{"model": "self-supervised image encoder", "horizontal_flip": true, "projector_out": 128, "init": "xavier_uniform", "nesterov": true, "warmup_steps": 400}
Rows from block 6 of a small self-supervised image encoder, named by matrix and row number. Rows with one number belong to one channel. Each number is 128 + 24 x the weight over its row's rms, rounded and kept within 0 to 255. All counts start at 0. Numbers have three digits each.
Before each channel's rows are labels from the 100 images, of 14976, where the channel reaches its highest value: "strongest on" is what is common among them. Only what is clearly more common there than usual is listed. The data: stained colorectal tissue patches (NCT-CRC-HE-100K).
# convs0: first 3x3 conv, stride 2 (model.blocks.6.convs.0.weight, 144x96x3x3, each kernel summed), inputs 0-95
# convs1: second 3x3 conv (model.blocks.6.convs.1.weight, 144x144x3x3, transposed, each kernel summed), outputs 0-143

strongest on: tissue: tumour epithelium
convs0.52:134143139121101100124111105156144137111121183136147097122125115155107113136163136121110132106089148124091102113121163102125142153150160083110143166151144145135130208140105111119114147090103102132110096126123119152113159147124142132128107134120116143153110074147082158103132095128079163160
convs1.52:145114114092112107171111114138113166133095108097100145079121097127130101129057142105166136116093139080116134115155159151130126129124145131130115133177106117154141144115145171114147126107099084127101138119104151101130064104126083113127133146104128102119127127084105150103125130103142113102167101179137142128140109129118120139102147116134084141124127116132142099150137122161112148143165170135096083143113114125165113103146063147111131

strongest on: tissue: tumour epithelium
convs0.24:110125114067133106144109159092130140110156150105104128132147182123135117149169139081105168116143142134150130094126130125123145154098111088144107109094128160171090127123191142119137076126169124138101116112115120143136109116127146162133141135156143122138140115134089144144135099155163183134
convs1.24:202148148115131124149150084130162157098092092116130158100150139106152089171126136190125121141152135123111102125154143154117160115112088118153148095119126170076111127114092150149174137146112156170182121114117119127162107154114116102072130131136126116128142145128168117136130140128127127149122150083144096152144131158133156121119130169119158088151121117114114145144123163096128115121153077128122116152135129134111118146089121168124127

strongest on: tissue: tumour epithelium
convs0.35:140114118109103138096097117137165116097115154153124170105113111129116140147110114160101113136107098123125166177099143130156098123173135101120121174128078156081094129177159087120094098115129112113103157088107157112115148087137143131115101154140149149157131130112113129145112141144137082137
convs1.35:153114147134150127165126138143168145136123135153117117152152142146105106108114120153102119156093132098114143113126108106136143131128128128118108109163125153146144115111095152141124130126098122091104120128161159106108101146137104155135080104104144084148069092160107111140107176163157112142147126152181091091092137131088138117077129117126110115130105133140200140075149118152112110128107130160153116142089156165108117103092154176114124

strongest on: tissue: lymphocytes
convs0.88:130158143103050133171103128104116150131149146136101168158102145154117123112119149140115121129110085154120109161143173126154125143106099177149117100131153126101137175117148115134092141137141079169153143142136151170138122117091122149157106137165098092111113138112105106154141140121142113133
convs1.88:139120111163147126142130135131146113100117153120143109126104118096149132147104098102108121132166155163135152114159170089123173157129107134121125153078194177135157141168137162140153113102141148163131150130133146130138087151107083169149115136112132150105106112128134136135159102128139094139166160101148072110170103152163120162117128136123127176118131147167170149132140130130132114145123178127156134141156160146134178109164141157128121

strongest on: tissue: tumour epithelium
convs0.137:116143104122154119154129122175123145083182112118098085101136128111090099106186122121126121116139130110101128135160107128113150137125096101125127154138139138105140141146082094106111141122077076109099137096127115110106138145135112148124096102147179115119154107180120107118135103157124147082
convs1.137:082116127119156148139166100085120176142076079139120144111138123165137137136123164119124121126114145136151138080116103146140106109109158105102122147150131128108151153134148096152102079093093170123111156127105128138123160148122085145163156132101085085114141117101078131150111122115106089115124097155111148129192126142098114147120170158122145123115125143100106118106105138135168149123146165095142150160141093108149119096124123107134103

strongest on: tissue: cancer-associated stroma
convs0.83:157129134114154117124112085137116089099185159136141118093129136114117090101138131110102171107128134124151124121148129132128097117128134085133138156134110160112118164105128142127101153187117148133096108171070138094147151090125147127096126104147134117124091138115083107125112143153136193151
convs1.83:167159135134113129107140138122149146140117126096177156131160136102092093160138115131113107105090170109150112129117123164097115158086137103142140109120120103095090156109131168117149125126125152105146114099151181083125129091108130140110130093107138095169128164118153110125095153139148157101095116123120127168111090119120162108103127131132101151144113151122104128084116141082164102135121093118078129123148121126082088073106110138114113

strongest on: tissue: normal colon mucosa; tissue: mucus
convs0.100:118107072157121106131143115135114105185111130132144131138125067092121096182110159127135115112112163136132126122123123083139092122096149098099146145148146091150130115120100141096163094130110083136121162148127104139122112130170112119074106104162159127117121135091090134163112136136141135131
convs1.100:113131118132122151144091119109144162119102106115126108139110157100158145124095094131122096133114134095136143175167147140135155095139128130110147117138159107109115146136099165134149112163134118180125105144055159135108113076119101125155107117149112125129101155107112127140087116121128103151182107200163129125065115125132136100139142113117100098138156118141130108144169108157058118105133135112115097147144123125134148111112118138078117

strongest on: tissue: tumour epithelium
convs0.0:137109141104129096098127132136115126123177160119163148105144133108102135162097125130112121109169146114074176155146148126108140137144139163130119133100168165100121097127146090137126106092114132150153151111137122078111127114112155128102117128165096104139118148109083108174103121140196124156
convs1.0:116104133140101135134159116184119159125108126103068154127139122121122158169108141138110132142139127167132104112143137148092105145091102160086152139135107185152113130185059141143128131127126116124140154149135150134123141117140175157117156179153106111152147127124104124107142132112125159143133127182144131142137110163100132127144084139171185121106116106099142145101110137130114090126185150142128141110134139118135115141145183106138092

strongest on: tissue: cancer-associated stroma
convs0.117:173113120105124076156113115091170168110121159103100149137147159113125085096136134123128115107110109106147109139188113117065150131116142147118111085124100112174118110149139129085108099149168126088155134095129138122111102112121145089105143118123098129119117119142113175103139141125133136147
convs1.117:103138119119139140111139134125143123101158132090093143124169147112145105162151100156127146093138127149081118148129116129101125169148109115156137091080084148131113165150121144131119145133106085148106162094136157096110164134100156147088160125123159127124101131121151140089143155172112162116100178100119133155145189139174143117121141123150172152139129137100140091123173122129156105144133115118083168121178149100101123144111123116113119

strongest on: tissue: tumour epithelium
convs0.27:127124124110137131128143118113106113105113137135160131124116131105154130126107087132156096131184134116162145074150144126080120148123115065143095118128154168118119099127120164096165085143119138137128150123121120093126094173171169159132145110153123116068103137111113176154124119130131138095
convs1.27:160161097125111137114136151117109178161134138178141100131109141099109121167159138188126115110138113129122123153130123111136121138157117141155144119145115129094120133136132171112141159126163113155203135145135110139165114149093153064101131121107100118158139156129113176125081123154105143188113143162108099145161135092133117153163110111114129136130147125124098140130066144103148111122093104124113134146112120139101120141078152137162138

strongest on: tissue: normal colon mucosa; tissue: mucus
convs0.60:169114118123085112155105086113124085119115125132141120129089134139164118152192133139105109136111125157110119145122142148119103157115134132131185154097110134081140111094095085125131168097104130130129087126122122144143130119154121143149163128088119089134131145110103119064121134154112148176
convs1.60:132103122115105107108098143172130117065136105120131150161112142116145096121153115101123136159149122104134127148120107150107058115153117114077138149113123161130086122098140135108081119083056100121094112110115128110107101124105105127078109115161145119134126135109124152078120141108128115127127127172102115135118100117119127153131144117103147110121127144155117098121151131132130125203084116091120061104099116144104124135126102132102133

strongest on: tissue: adipose tissue
convs0.94:119124121160108158081137071122081132132113117154128137117162105096105179151148141126140142109112129112155114104204120103116138103138128161097128154109104135133137128130125138107119168137089119130126127077094137132150142139132080159093169110151117138129124085122112152110158144108127180133
convs1.94:182134087110080125106098152133072140139107117091154111130152112109133104148144120134130171088117169157140125086124143133145124133136152153098091118126152101127123140109126118111118148101114123116132143078115155128146110071123117139088127098157115129118099131093106167095126125172105126124146152099109131126138114120096136050119158125085155115167111144113095112135155142152140143174136120129158151166132150080116103121170126132108135

strongest on: tissue: tumour epithelium
convs0.16:153131122119131111154124147142143140140153116126128157098140161102115108087153142132142105112137095145147106160154117130113111119117102109132103151091070153088143081151138069171129121103103159110124128139097121140130140143134137198115126130107147146131102117145090088131138058127102095125
convs1.16:134112108158151122171118130164144120120122155127152121167127143152103067144125178120136171121071200146136119084131087120150121101115087127139139085104134145122167104128108138135101160086119107134117143099133160107101140098140133140101136099142118099140127119107114137137108117132114148111107137157153116138143143148061146111140102116113155153114090118090110105128116106136108163131122151095149139165127079096115132129190115107135109

strongest on: tissue: adipose tissue
convs0.142:155126161100137142142134115137102146118125148082184144127125188130158116109133115110137123132084110127128136123161097136139137174082095121110107082114108111126176107117124098119089098124142161122148118141097106094112142159171113130120124138156146130109111104166119084146136087133106122078
convs1.142:103140131150131115113099090129112132121124123151152126124103153136121106139100110103122136139111126149070122136096102178172092150104144127179106109093087141153140133128138135100174115142111100134106114118206112124080110127114067112116126161133150135111144101131116121131161147137151116138121154128147120164137152129153118198107094110130096145117105113119136166091141138119126092111156136162084157132135146116141104148162139070135115

strongest on: tissue: normal colon mucosa
convs0.109:098106121101112117145105138076096117120130134165117153114153125129154109140169100139102144104159116103096155129102176117128129109159118113161128149125104110137135185150141108121144154154105149099154133100122129129115128085183131132090164111124120077119159120098132132121102140138174164176
convs1.109:106105172127120124140098144119149141133163112107140117108122149109112104130159129156099155147166109104083114163143127145084149131143101126144131124144129099142102144126158161128096123092082106133140170104104192130149110109121102134163100142146129104136131140097127110149123157155142130150109080126135111112114101188099126150107114146127167090074107119129159166111145150145135108158151077154121122123122181154140146133077120123092154

strongest on: tissue: cancer-associated stroma; tissue: mucus
convs0.21:078137160155127183133152109163081104120141175132103145114133120116160116117126137104101165119120121120110115148098112101145141122128117127120102139108099134084159166122152126193140127096098178081159097131126128092137172113102118142148096127100103114141126084140123131098136142130128112115
convs1.21:117099173129185131104136135098143124111158163099132139128175127109087099126126132143108119113124157160080120115125108145142100138133191133121099091157095120143103161145122156115126117114157149083086136133106147137077122124167162164102107098158118091134108147115177087135148127163101137109144131149173138194087138144102120131133115109135159113144140121158100139146157109147112116106116108126127121121121108133132089120133124182137129

strongest on: tissue: tumour epithelium
convs0.7:145123121120117109095124108126090121162136100130118096123121130123154131115085157131153168133155107138123128124105107119100128087125107132137152062111145140136116108135105160153113114146158136140096164121127094129099114149114134125057152097213138106124113173091128158163143106149131136120
convs1.7:148162150146092160128156134169090145136131155149109125141137126134119145112095179083144089112099128100146144117146134110147105137096143150159100152095128096104127117165080122119111074074085095103168148130116108136089150110149097138134113114141122140106084108130125115106126131144102142105119131151153171094134137138139109131081140129113082132168192155104110118124116114128111129125126142170134164086137097121116143107145149087132124

strongest on: tissue: tumour epithelium
convs0.118:134129157164132179127094140140149120141118127126116149119107102131142092146068122117133157126171105121115107083072127127081157098121150116147125124101105132094104144148126135114101154142153095138141142132104128145115129141115102145166144085193149145158134115101089136109132149150123106075
convs1.118:155137163143149171103142118123119100119100163173126130109137141159128117102128171150157072098156140097129120176134109120164138156131144107134114156183153111096120167154156106126102100094111139144172153141146128137133123104178154131143138084137116116140135134102129127130116108124135119109164123107128181154124161113145155119141137186138118076140194124129174114142105115136078154129132118130131116083128152108112116128115136104089117

strongest on: tissue: normal colon mucosa
convs0.6:142115140103126134081127108152160093106100149118165122167128157143116115124098122129084136148095150139179101071166094139110116119111115103129149096138111131126160094131096148127098130135143112102092128104126139101106128122110127130106150077056148088118118139111136135103109141110124142178
convs1.6:171156113128138133123119117119130107164106118141182133132138142128133117110157121135163111115112133125129131139105122129122148067122112104095123139115155131106090131096192098155149158135161169144144095115104112137143171126079132147141161117099106169119115108141109101091090098101104111121141173116083161143102137102149131123107108134095119141164161115107081112152160133104104122109139151104119153124105104105091076153099100156093108

strongest on: tissue: cancer-associated stroma
convs0.47:125125101081126118119126129140105136129142141176098124100159178137137159130186105150131162142123128118100120120141116157111118106148148153127181112113119139098116113165096124076110113170105181099163148156090101145118120132144154129141130098109067108145085135129147134129125109116104129102
convs1.47:139103115119144105116148136122108146105138118137140121151193102128156134137141144161130103161128118149142143111083150151136136115135167148179112106131086167118159167131132139122146129108114135102095134108175143093123149134129182184141117124122142109173126101105132120150134191176134143130112143098121133195136129145117137127102131125108198155136118157088066134116137151120130085130136114141122158141174128117104120148147119147137152

strongest on: tissue: cancer-associated stroma
convs0.119:116116147128085149130135116082118133143126159098132127095170083114136150125191138138115131113149150131128123092132063106137127137156124128110119087115161151082130099130141146135137127111073159085123123095110149130115113077136091147085127116112131132135098096141133138153159082148148134112
convs1.119:110126131094168107127087137142171153124065120117162135121146145117093117143128113144121122120145177140143119153134135182150167152128146125170114133092139102156098122089152137096119104081102187119128112070115134100155081099152141092143093137148143106140149151108170116111106144146147110143169129114107140138099126141099115111132124132124117118114116133152135139148143158161107087180136135138162123149128128092150118097136072116150128

strongest on: tissue: tumour epithelium
convs0.9:146114124144164115105104143128054155092115137139129109155134138080109154082144161135119125091132123136132104101138109131119173125121085126139114106108152103148135199127117102130103171145115112119135121113145135094107134159122110133102145105168138104123114113208145150142145114153129129131
convs1.9:146134104102121122138165094142087167129118113089100127123139127182116091129134145112124137115136130149138108132088106162129180107114114104155133111130147100111160107127099104156143114127109171144161117140130107111147126095118133142113142146103102100113153114071105172157164115161120077116116111089094178133157168140121115117120101131128154105166139125140076129166126097166134164127123184102127130105150137104136122096137082126137098

strongest on: tissue: adipose tissue; tissue: mucus
convs0.78:168148142116089151153116122128155110102095170160134154149099212138156125068136132128116111154089092128147096160112140138126149142103118118099114102098145121088134105120116098107100161106124168096174110129134109127101142159121143124158121143141094114115126136102151094116135129114133123136
convs1.78:127151121146120094098110094151142112100152148176131087135108153104125110104157130116148076104112126158113184103116092145166096148081114109103128124120102104133136109111160148097161128159119104126095134137120120117109130155087120110089156161108100120124138095175129124110147121173143116134100148127144113158128137136146090183178120125160176134110121106137177130102168117130128101124151124170127100149121134128147151118134154076108127

strongest on: tissue: lymphocytes
convs0.34:158130128171160114088169117142111115154146121151095121079083117124082127120123093123135099147142102125081153158147182133117127144148146158143126120122136111145090120131117101135087144156111152143136110125117152147105118127131171122136124154138076115172084142111101110128161118110140098175
convs1.34:072099145118078124113138116122142105139102113107121138130118110132145126104134122107122111134141113183144124151114126116126086129129096104074111142152126137150093149164092091150131156162138123162128176134112095145135105104075144175162106121162090138131149120102144140085119159131098116131105134131076133148132126122096132123106104127141123138165165101103124069135136126125107184086135155141159149076149110133094137152137138114086130

strongest on: tissue: adipose tissue
convs0.56:105099124133128130132114149121076097134116117102179139125110120117108080149115162127095128109214118147130103089112151121139139137173104127137128124092134093100168137106099115145098126112133113132093104101145154131094111135092146140089121127130121108103086123107083128130147107112098089120
convs1.56:117130101113105141143151138168133145136129136125132097163150097170124102130132134100156145111113103155097144118119114111135130139137106134097118075135107133114152080104164158116141182147091085166164112144177138086133148124064149116121135107100143167130105117129106203169115129091169132114119139135126126132154138100109141133094093139146130148108124127134119132122090129163106153105145181065134132131149150125095120117120108107142119

strongest on: tissue: tumour epithelium
convs0.99:099169095143110127121158136165116129135136120165177142128122158135134120111137126127102116150138124103090161128093164158121126119144137107099117120136133110070093183109154091110120149119185131108121109155135175144081115137153146099168094124136117141118130095060107136139133119122136126149
convs1.99:146150141166149180140108125111153161117089143164122130114131139092150110112118112131148112120129094134071128134141139140131180145132117122111134131194121124109115127137134175103127117116135156124155125147140120103130108181081085124102099177097120123136136140101153163119144133166123137170136120162153131138111122155111136187124116118164106118145140172129141152128141140118127118107089110107138082148113094160168137124101048132145138

strongest on: tissue: cancer-associated stroma; tissue: mucus
convs0.77:096105150103122074115138144122091165152179133108125111106108154131109112146136132127112142115148127120145124157119129150122151163117113091160107142099115123165190084157128131113131123152099148071171133142154136097124114140081165119130132133084136132119109078148147093112093109116102126122
convs1.77:136103102112151083171138161130114133139149123118147125138145107124109118166138142100173125173094157140134158104112124093144153091123173126129093097093079164150113129144117130114176164123100145127133154117143115125101179162126171140112128130103130110122140129099117153144145170136117114148101160110112114170130165113091128128119107112153184167149095125092097110123140127129144122082168150088103110102119090150108125142115122138112167

strongest on: tissue: lymphocytes
convs0.4:133113150127144135079131172133119107159124126134161095167110074155092111146084123145148107090131124120094105137122105095128131099128165144139152132158170139150129160117101151129104132123159134126106111110109084170119096112092148106118096122119063130110128150102109146115146147114154082140
convs1.4:112133123107103163125137125131108128127100115129116125163118137115138184131116158086119136127120107143091120138079104112139116114117120146120067098139134177124160128151097147136119138110116115154134113108122142140137128118081129125101120099119102199148133110091122127162108117107150126098137108143093124145123151149156127108135080125138098113124107127163123070155134123156068088112094161112117117045094160122143128145144168111166135

strongest on: tissue: lymphocytes
convs0.124:139138147118106117131110133115159108126147139152098146088161089156090121114137116144153093132105107064133125140139113086118128096141144161103127138151119145118111105202137151095155098119126112134140160119102104147134104126168105156125162100114076135098137157125185130115094134102146145141
convs1.124:152121109105142129129120124076127119141123108162111127079157124139140150106105093135099103140121156151126162104117077078142125125139147121127106152138111123139130165133167131146130105153053130125091134099136144139135127084128115135173103117164122126121131115110135090124133164153106116112129136180128125127123157126178097089121116134077133132103132121122165068160166100114149123169139117165134194148117172122125107130163117126127153

strongest on: tissue: cancer-associated stroma
convs0.62:121115128122114109115092131114118140111133150135117138114149120091146142098172173093090157143138191147095132158086142137146162141124145088104112110063114123131107122110141103083120133145160127125108120094112122115120143151138119082109099153194115112129165127131114162138097108142105107107
convs1.62:121113167083092125124135126152148141113162113132123129132173117125127072127134154162108106139124124140122107124133170173067156086109157092120101126102123117083083200169087089136129137103122116132130164112117143137104154138104175129103077124098146115120100112135128096156131160137137168099165128083130153111149138125124129122140169144105157132121163134111106120086105133125141137145119110114119129097111102156147134133154152161126119

strongest on: tissue: cancer-associated stroma
convs0.85:119122165107123100133154161156115087116120144180128133110161122109111163130129160079151100118132145124129137157108177163146165122128101116109093174117111143164125094133124139146120137152127113111151130136137093084163159123185112168127124119141105083126144127156119128145069118146146100123
convs1.85:192110157132149124121121107108168121105147094196106113117154119112116155178123136148095121150145104161112094119166131112129128084152121149148169130139124127143106163102094128135112100120091183145137125122094144137169130100154109131113120179152150099149130146122129122147137133141134121155128163185147107123170118173092154105143104154103173129132145132129137144124182129104123122110109116123150174159115148142130104165124140149119154

strongest on: tissue: cancer-associated stroma
convs0.31:153096122089148145105116127153123157118124158110104098089101113151101108160150148164127086148141093149111110179123135133147085093148108137107123168125086145146131121164117145114150096105106115098131186099137141139135106114124099139108119138099099130083130125139143127113108185083110135146
convs1.31:129136136077099119149142159119091151134105112115149112103135145135108129082106102119116130117103140155105197112096121093122147106114191141113080160114084141128141140156118117135123080110104141111090129085127127132125119120122081142141120148143085100135101132102099086108122185133091105109118141154143149127130125151161150128099114178087128122121138134084116103127177098130111134132150145120165109174107101102118128128131146127087137

strongest on: tissue: tumour epithelium; tissue: normal colon mucosa
convs0.84:166139145146106092155109166165138130127125117122111094143076124103127122121140153104129142124127080149130130145178132105198124140142166103130096153147059097108123122122127158147126141141149093132161142156094133115137130126117103131113138147134140114105108167130109089106141106165075147146
convs1.84:107150110110091112122146132106120109141124134125110141118143108108085078141105144086140165153109134096132109150111102103137130115102139099109096108121169106134105130106094123133095136068194129134139163114107115125096138092122152097114163078164150123150118175143104118120085088144106137134129107118105099124134134095147135082144153132104100141132113117144091117105098096142123164137090118127080116148120068115107156102120142115100099

strongest on: tissue: adipose tissue
convs0.127:143139172117113128134130142104124071150074091118145119140108103136137098070143181139114112144099161128127096116162102155086109145080127102134139141128113105096147173082108107131105129124157143118140173121143158115141142135114135139118168138160099116131122109069120125126120114105110144112
convs1.127:136137137130095139137113127171110149079114144130152079155143117154108101132104153121139124094122115138086119130127091104164107111077111131108151095171163162107059104129182125130121184087104115181121135125207123166106114155115114101085130147105128181140144113101142105136113119137162112105111126130124155139104134124137132125116113139125106131157127112123152104116122132144107117155137143126127088075124155127134113136128096129144104

strongest on: tissue: cancer-associated stroma
convs0.46:141136103129097164133100126141100143134120131166124141162175102141144136103135184110171135132136151140119136153105112115114163094117123104097152098136110146129151203132111113096120160129136116122122124151145091146125101121127145122134080142130128088137147103140171122128143081139096128053
convs1.46:147121164114135130137146125062117137098137122097137116135150075087134114113114144161097097112125064098120121150128145171126157091150120118153119086108159112109083157160106149158141105097087157117118086141103177101111114123097141131100080100116129107146114097108138134104134150107125143133164136092146132156152129148127089105096133099129143126134123143123096106135179155095146113118133130122122126080145143134154109138135104175159129

strongest on: tissue: normal colon mucosa
convs0.143:129153132116062160124127123143111126100155131125154119108115120102124153148155155201137163091132107140139152175101122119124090112152089164116122134126103131129130118165125143123103174131118133096103105083116154127110134183136120113135211134141124153129151133148108121139144145134138106139
convs1.143:158087145147091127129106153167138113144143121111117132124137124149180149168145157039124124164152138123151098116109109135113092126099136095066129163128129172156127115127160093158084114121105134126134127121109133104152110130127122136097116152130190137138109072120179124106128144135129085137109118132119145105121122177127100114112151125106114178131090158115140118145155110155107124178123141150124103113134142102154142156120128112145141

strongest on: tissue: normal colon mucosa; tissue: mucus
convs0.74:092148108144081120133078127151135157137158123101186112126088131137130111185119099101116141157104107100109172105156113115135097131106132146129152112122115137140081117104166097129151111112129126142115096108121137097159117139095125107117157100166172115133145166126111117157147160159133092107
convs1.74:108127110122117177085087129113095096138126136087146106129110175125151117157108155126111140125118100101091164130130135152118085161145119110147134200097111131171117096113130135137100066150141149146115132148133127170164122173126087108094107146174135124147132096135162132074121130144120113119107157153101147138117140158131119093135108104119092148098141123136120106155146138123091125164112127157142122137089116177145152144118096115115121

strongest on: tissue: normal colon mucosa
convs0.71:134139119089098110118100128102112148127135111155145211149134099141159137106171134140135117146073125114128176140112098113148129122135122149122133127118134125109107160120120078092116096127139106130113137163134122187143117142117177107082155116165106160098164123110155107152119118119163114124
convs1.71:139111111154114085126117089127142136112101177108100150158102107093175114106109098112117117103107110096139112153129160106144163139135096153158146121134128136117112117121125127137142112123098091123142119161106114149101103127118078091099082162105163112139130099108143125138102161143140132121126129135149131096137115194114098143135097100175081135129180105165165116148071138132157116147166120096109115135121116143152148138093076143137126

strongest on: tissue: tumour epithelium
convs0.30:101126097139105103112125123119118122116114135119115157098143149121140111120140171130179114121158138086116113137130144110177136106110132117082132116171100133054129112174112089139186149097097153132149111111121111126162128097108084164129154145137128153152137140090110138118131114153099089107
convs1.30:176113135126153161127099103090113134137171148144121106154098104201106157128116122139099114170122166041105138098086114104140159126138118120141099108150096098138151128128074158099137170148168134097092153138154137118119144119151128103131111122140126109162122138113131123092153121142115150122135090146194128132113132109115146135099119119127122142133106122147112154097119098147101095139092134172135137142139117108133113119164126149166134

strongest on: tissue: normal colon mucosa
convs0.96:115118103092089108127088128153126109128119077158132166136122135145104117118171133132128131167135110069164110103148145148064131107159124123120132119150102130135144124141147145134115144143102102144142124113145172132099151170144139115147169148105094130124102113111102136103111151076141060125
convs1.96:163138101153163154127110147145135130175170084151135172119141173124129101124129132148108115165138116097130103111103154101133104152116165119166148160148170097152143113144173110136175131083123170130133168137173125155135159100121141121137143171114133120143111109145168144137139135128139117150137126148092135156184171151110138138115173131090153119112121127102133104145137139123171129162129137098109182145152149137111171156139111136102144

strongest on: tissue: normal colon mucosa
convs0.11:113141186162125192105168114125126126117190107110113115119083112085142088087089141131123136119130122121158172116138123135131136120142141118135101136117130152123137154154099132119149132162126166126061111120128143125119132130157174133086124128116156138116085099104104127154139165116105147114
convs1.11:106140125142159131119110202115146152124119122113144126124097154104142091162129123070158138160093184117141154164123139136144122132144136093123145144151111165143082091082162144145096143126168143161164145155129105144167135130113120142127076107139172124128122158107116122107096130155116100166103112154105133095113123144090132134133123156099102166116141116114088166121089138142135095126130116119091112122158105143124128119128078114087135

strongest on: tissue: tumour epithelium
convs0.86:140106103119145093104134178128118101112130141113141076135131088172129135144117111126093123143162119079171138103064080126111083143154140116105157073119143121150137136148101146146148093132139164119105126159128142117128076119143127084122145126132168142120139140141129138136114135103143166160
convs1.86:126161086098117118103129132108128121104096122130133151133085126113167122129124135144124119154128132089124106096075169119091131116151114130126141087077087130057132113151108099105131121163117134126128090119160106099122130161094095106117157128104101155116140130117120143119137171137151114124138129148099134140147138127201134128125121081143084137115123116154136102131107142109084077048103115102142110098147133116093149130158127110135130

strongest on: tissue: cancer-associated stroma
convs0.57:104110139111180144144152134144085101103098109125196100134110125132158125114176075133100093114160119132162140118133142101116114135153138113145118114094161141119055085125152120136124129137120125126152089107131138145142128117141130124093137159138164139101128154115103118112150138140163138186
convs1.57:123140173135151112088137104135150119097108133128150084151156113125112107152091105136116157112123110154130092141103132112134093139140093133103129074128096117073089136132086123133094147079145139102119107135161132092074130100108122108108117106104108137152112123134126096098126169151108148119107142137110118135156123142122109102133092138119163128157111138127161103133117132095177087139095062132127134147136162111081094079130100119147150

strongest on: tissue: tumour epithelium
convs0.69:120104068136160183145117142145103103159177101152107111127125081118143147125111137145135161153125123099129110098131108112110099091105124146113134142136139169096086123126137152123093135123113190120093162125129138130123154137118081101125129111161128147129147167127127111175127114140178124088
convs1.69:150148152121109150109098165127094135125126160140130098125144138112126161135144143134115111130139151140134130108122122124123109143113152155155138150109155061132156144138118143124100130045211132143155098129121137110119132140169167095120054094113121135143123103153136111098133154137113101119143145158140175101122134146173145092136144119119075137139164157121102140118092116107126083143128116127127165127101110091156144114148140098152103

strongest on: tissue: tumour epithelium
convs0.93:117128115131121130122093133109160144078123104117126153176157127112102101153130129122133104122129174128109119152123132150104178133119128067098124124126087127137126135104141100060143115141143103155130111121112101124133147133151110152117118124233103096164143141143126133138126150125093121105
convs1.93:132141143132094143158156124160109104153113142147131133113120088108150154141093166206125108158119150144177106099150156165115119084131123109129107109085134125092134192156093104123120140125111125148144126096121125130109132108109138092123132153146145122166106101112104111149132132156100134128142103133125144128128104146149087107140154144122132224110147112122141128128136118115108113138111112167101142115112151121126157105156205149117124

strongest on: tissue: tumour epithelium
convs0.50:109136104085135148140093138109169113127113126130127105147123161127096140111145153085092112125160111124132080145147118155130166146157109068124109163089128128125102119103103157108141102138145089085149130123125126160111152158105144127182094146128139167120108115112131107113119122116054138113
convs1.50:141128147100145088120144107139128143107094134188171133137101110141114070093117147157155163138083148152114149118155128134144156137133120158144119170148130080110142155156148139112169102142121159187137125109104117113108108157161102106115161129102114127152113143069112132181121130120126129160138168124114160116136135109124105123160147126094128139102164109120094084142118178139124152164097151126101150110131105139139108093119164139124157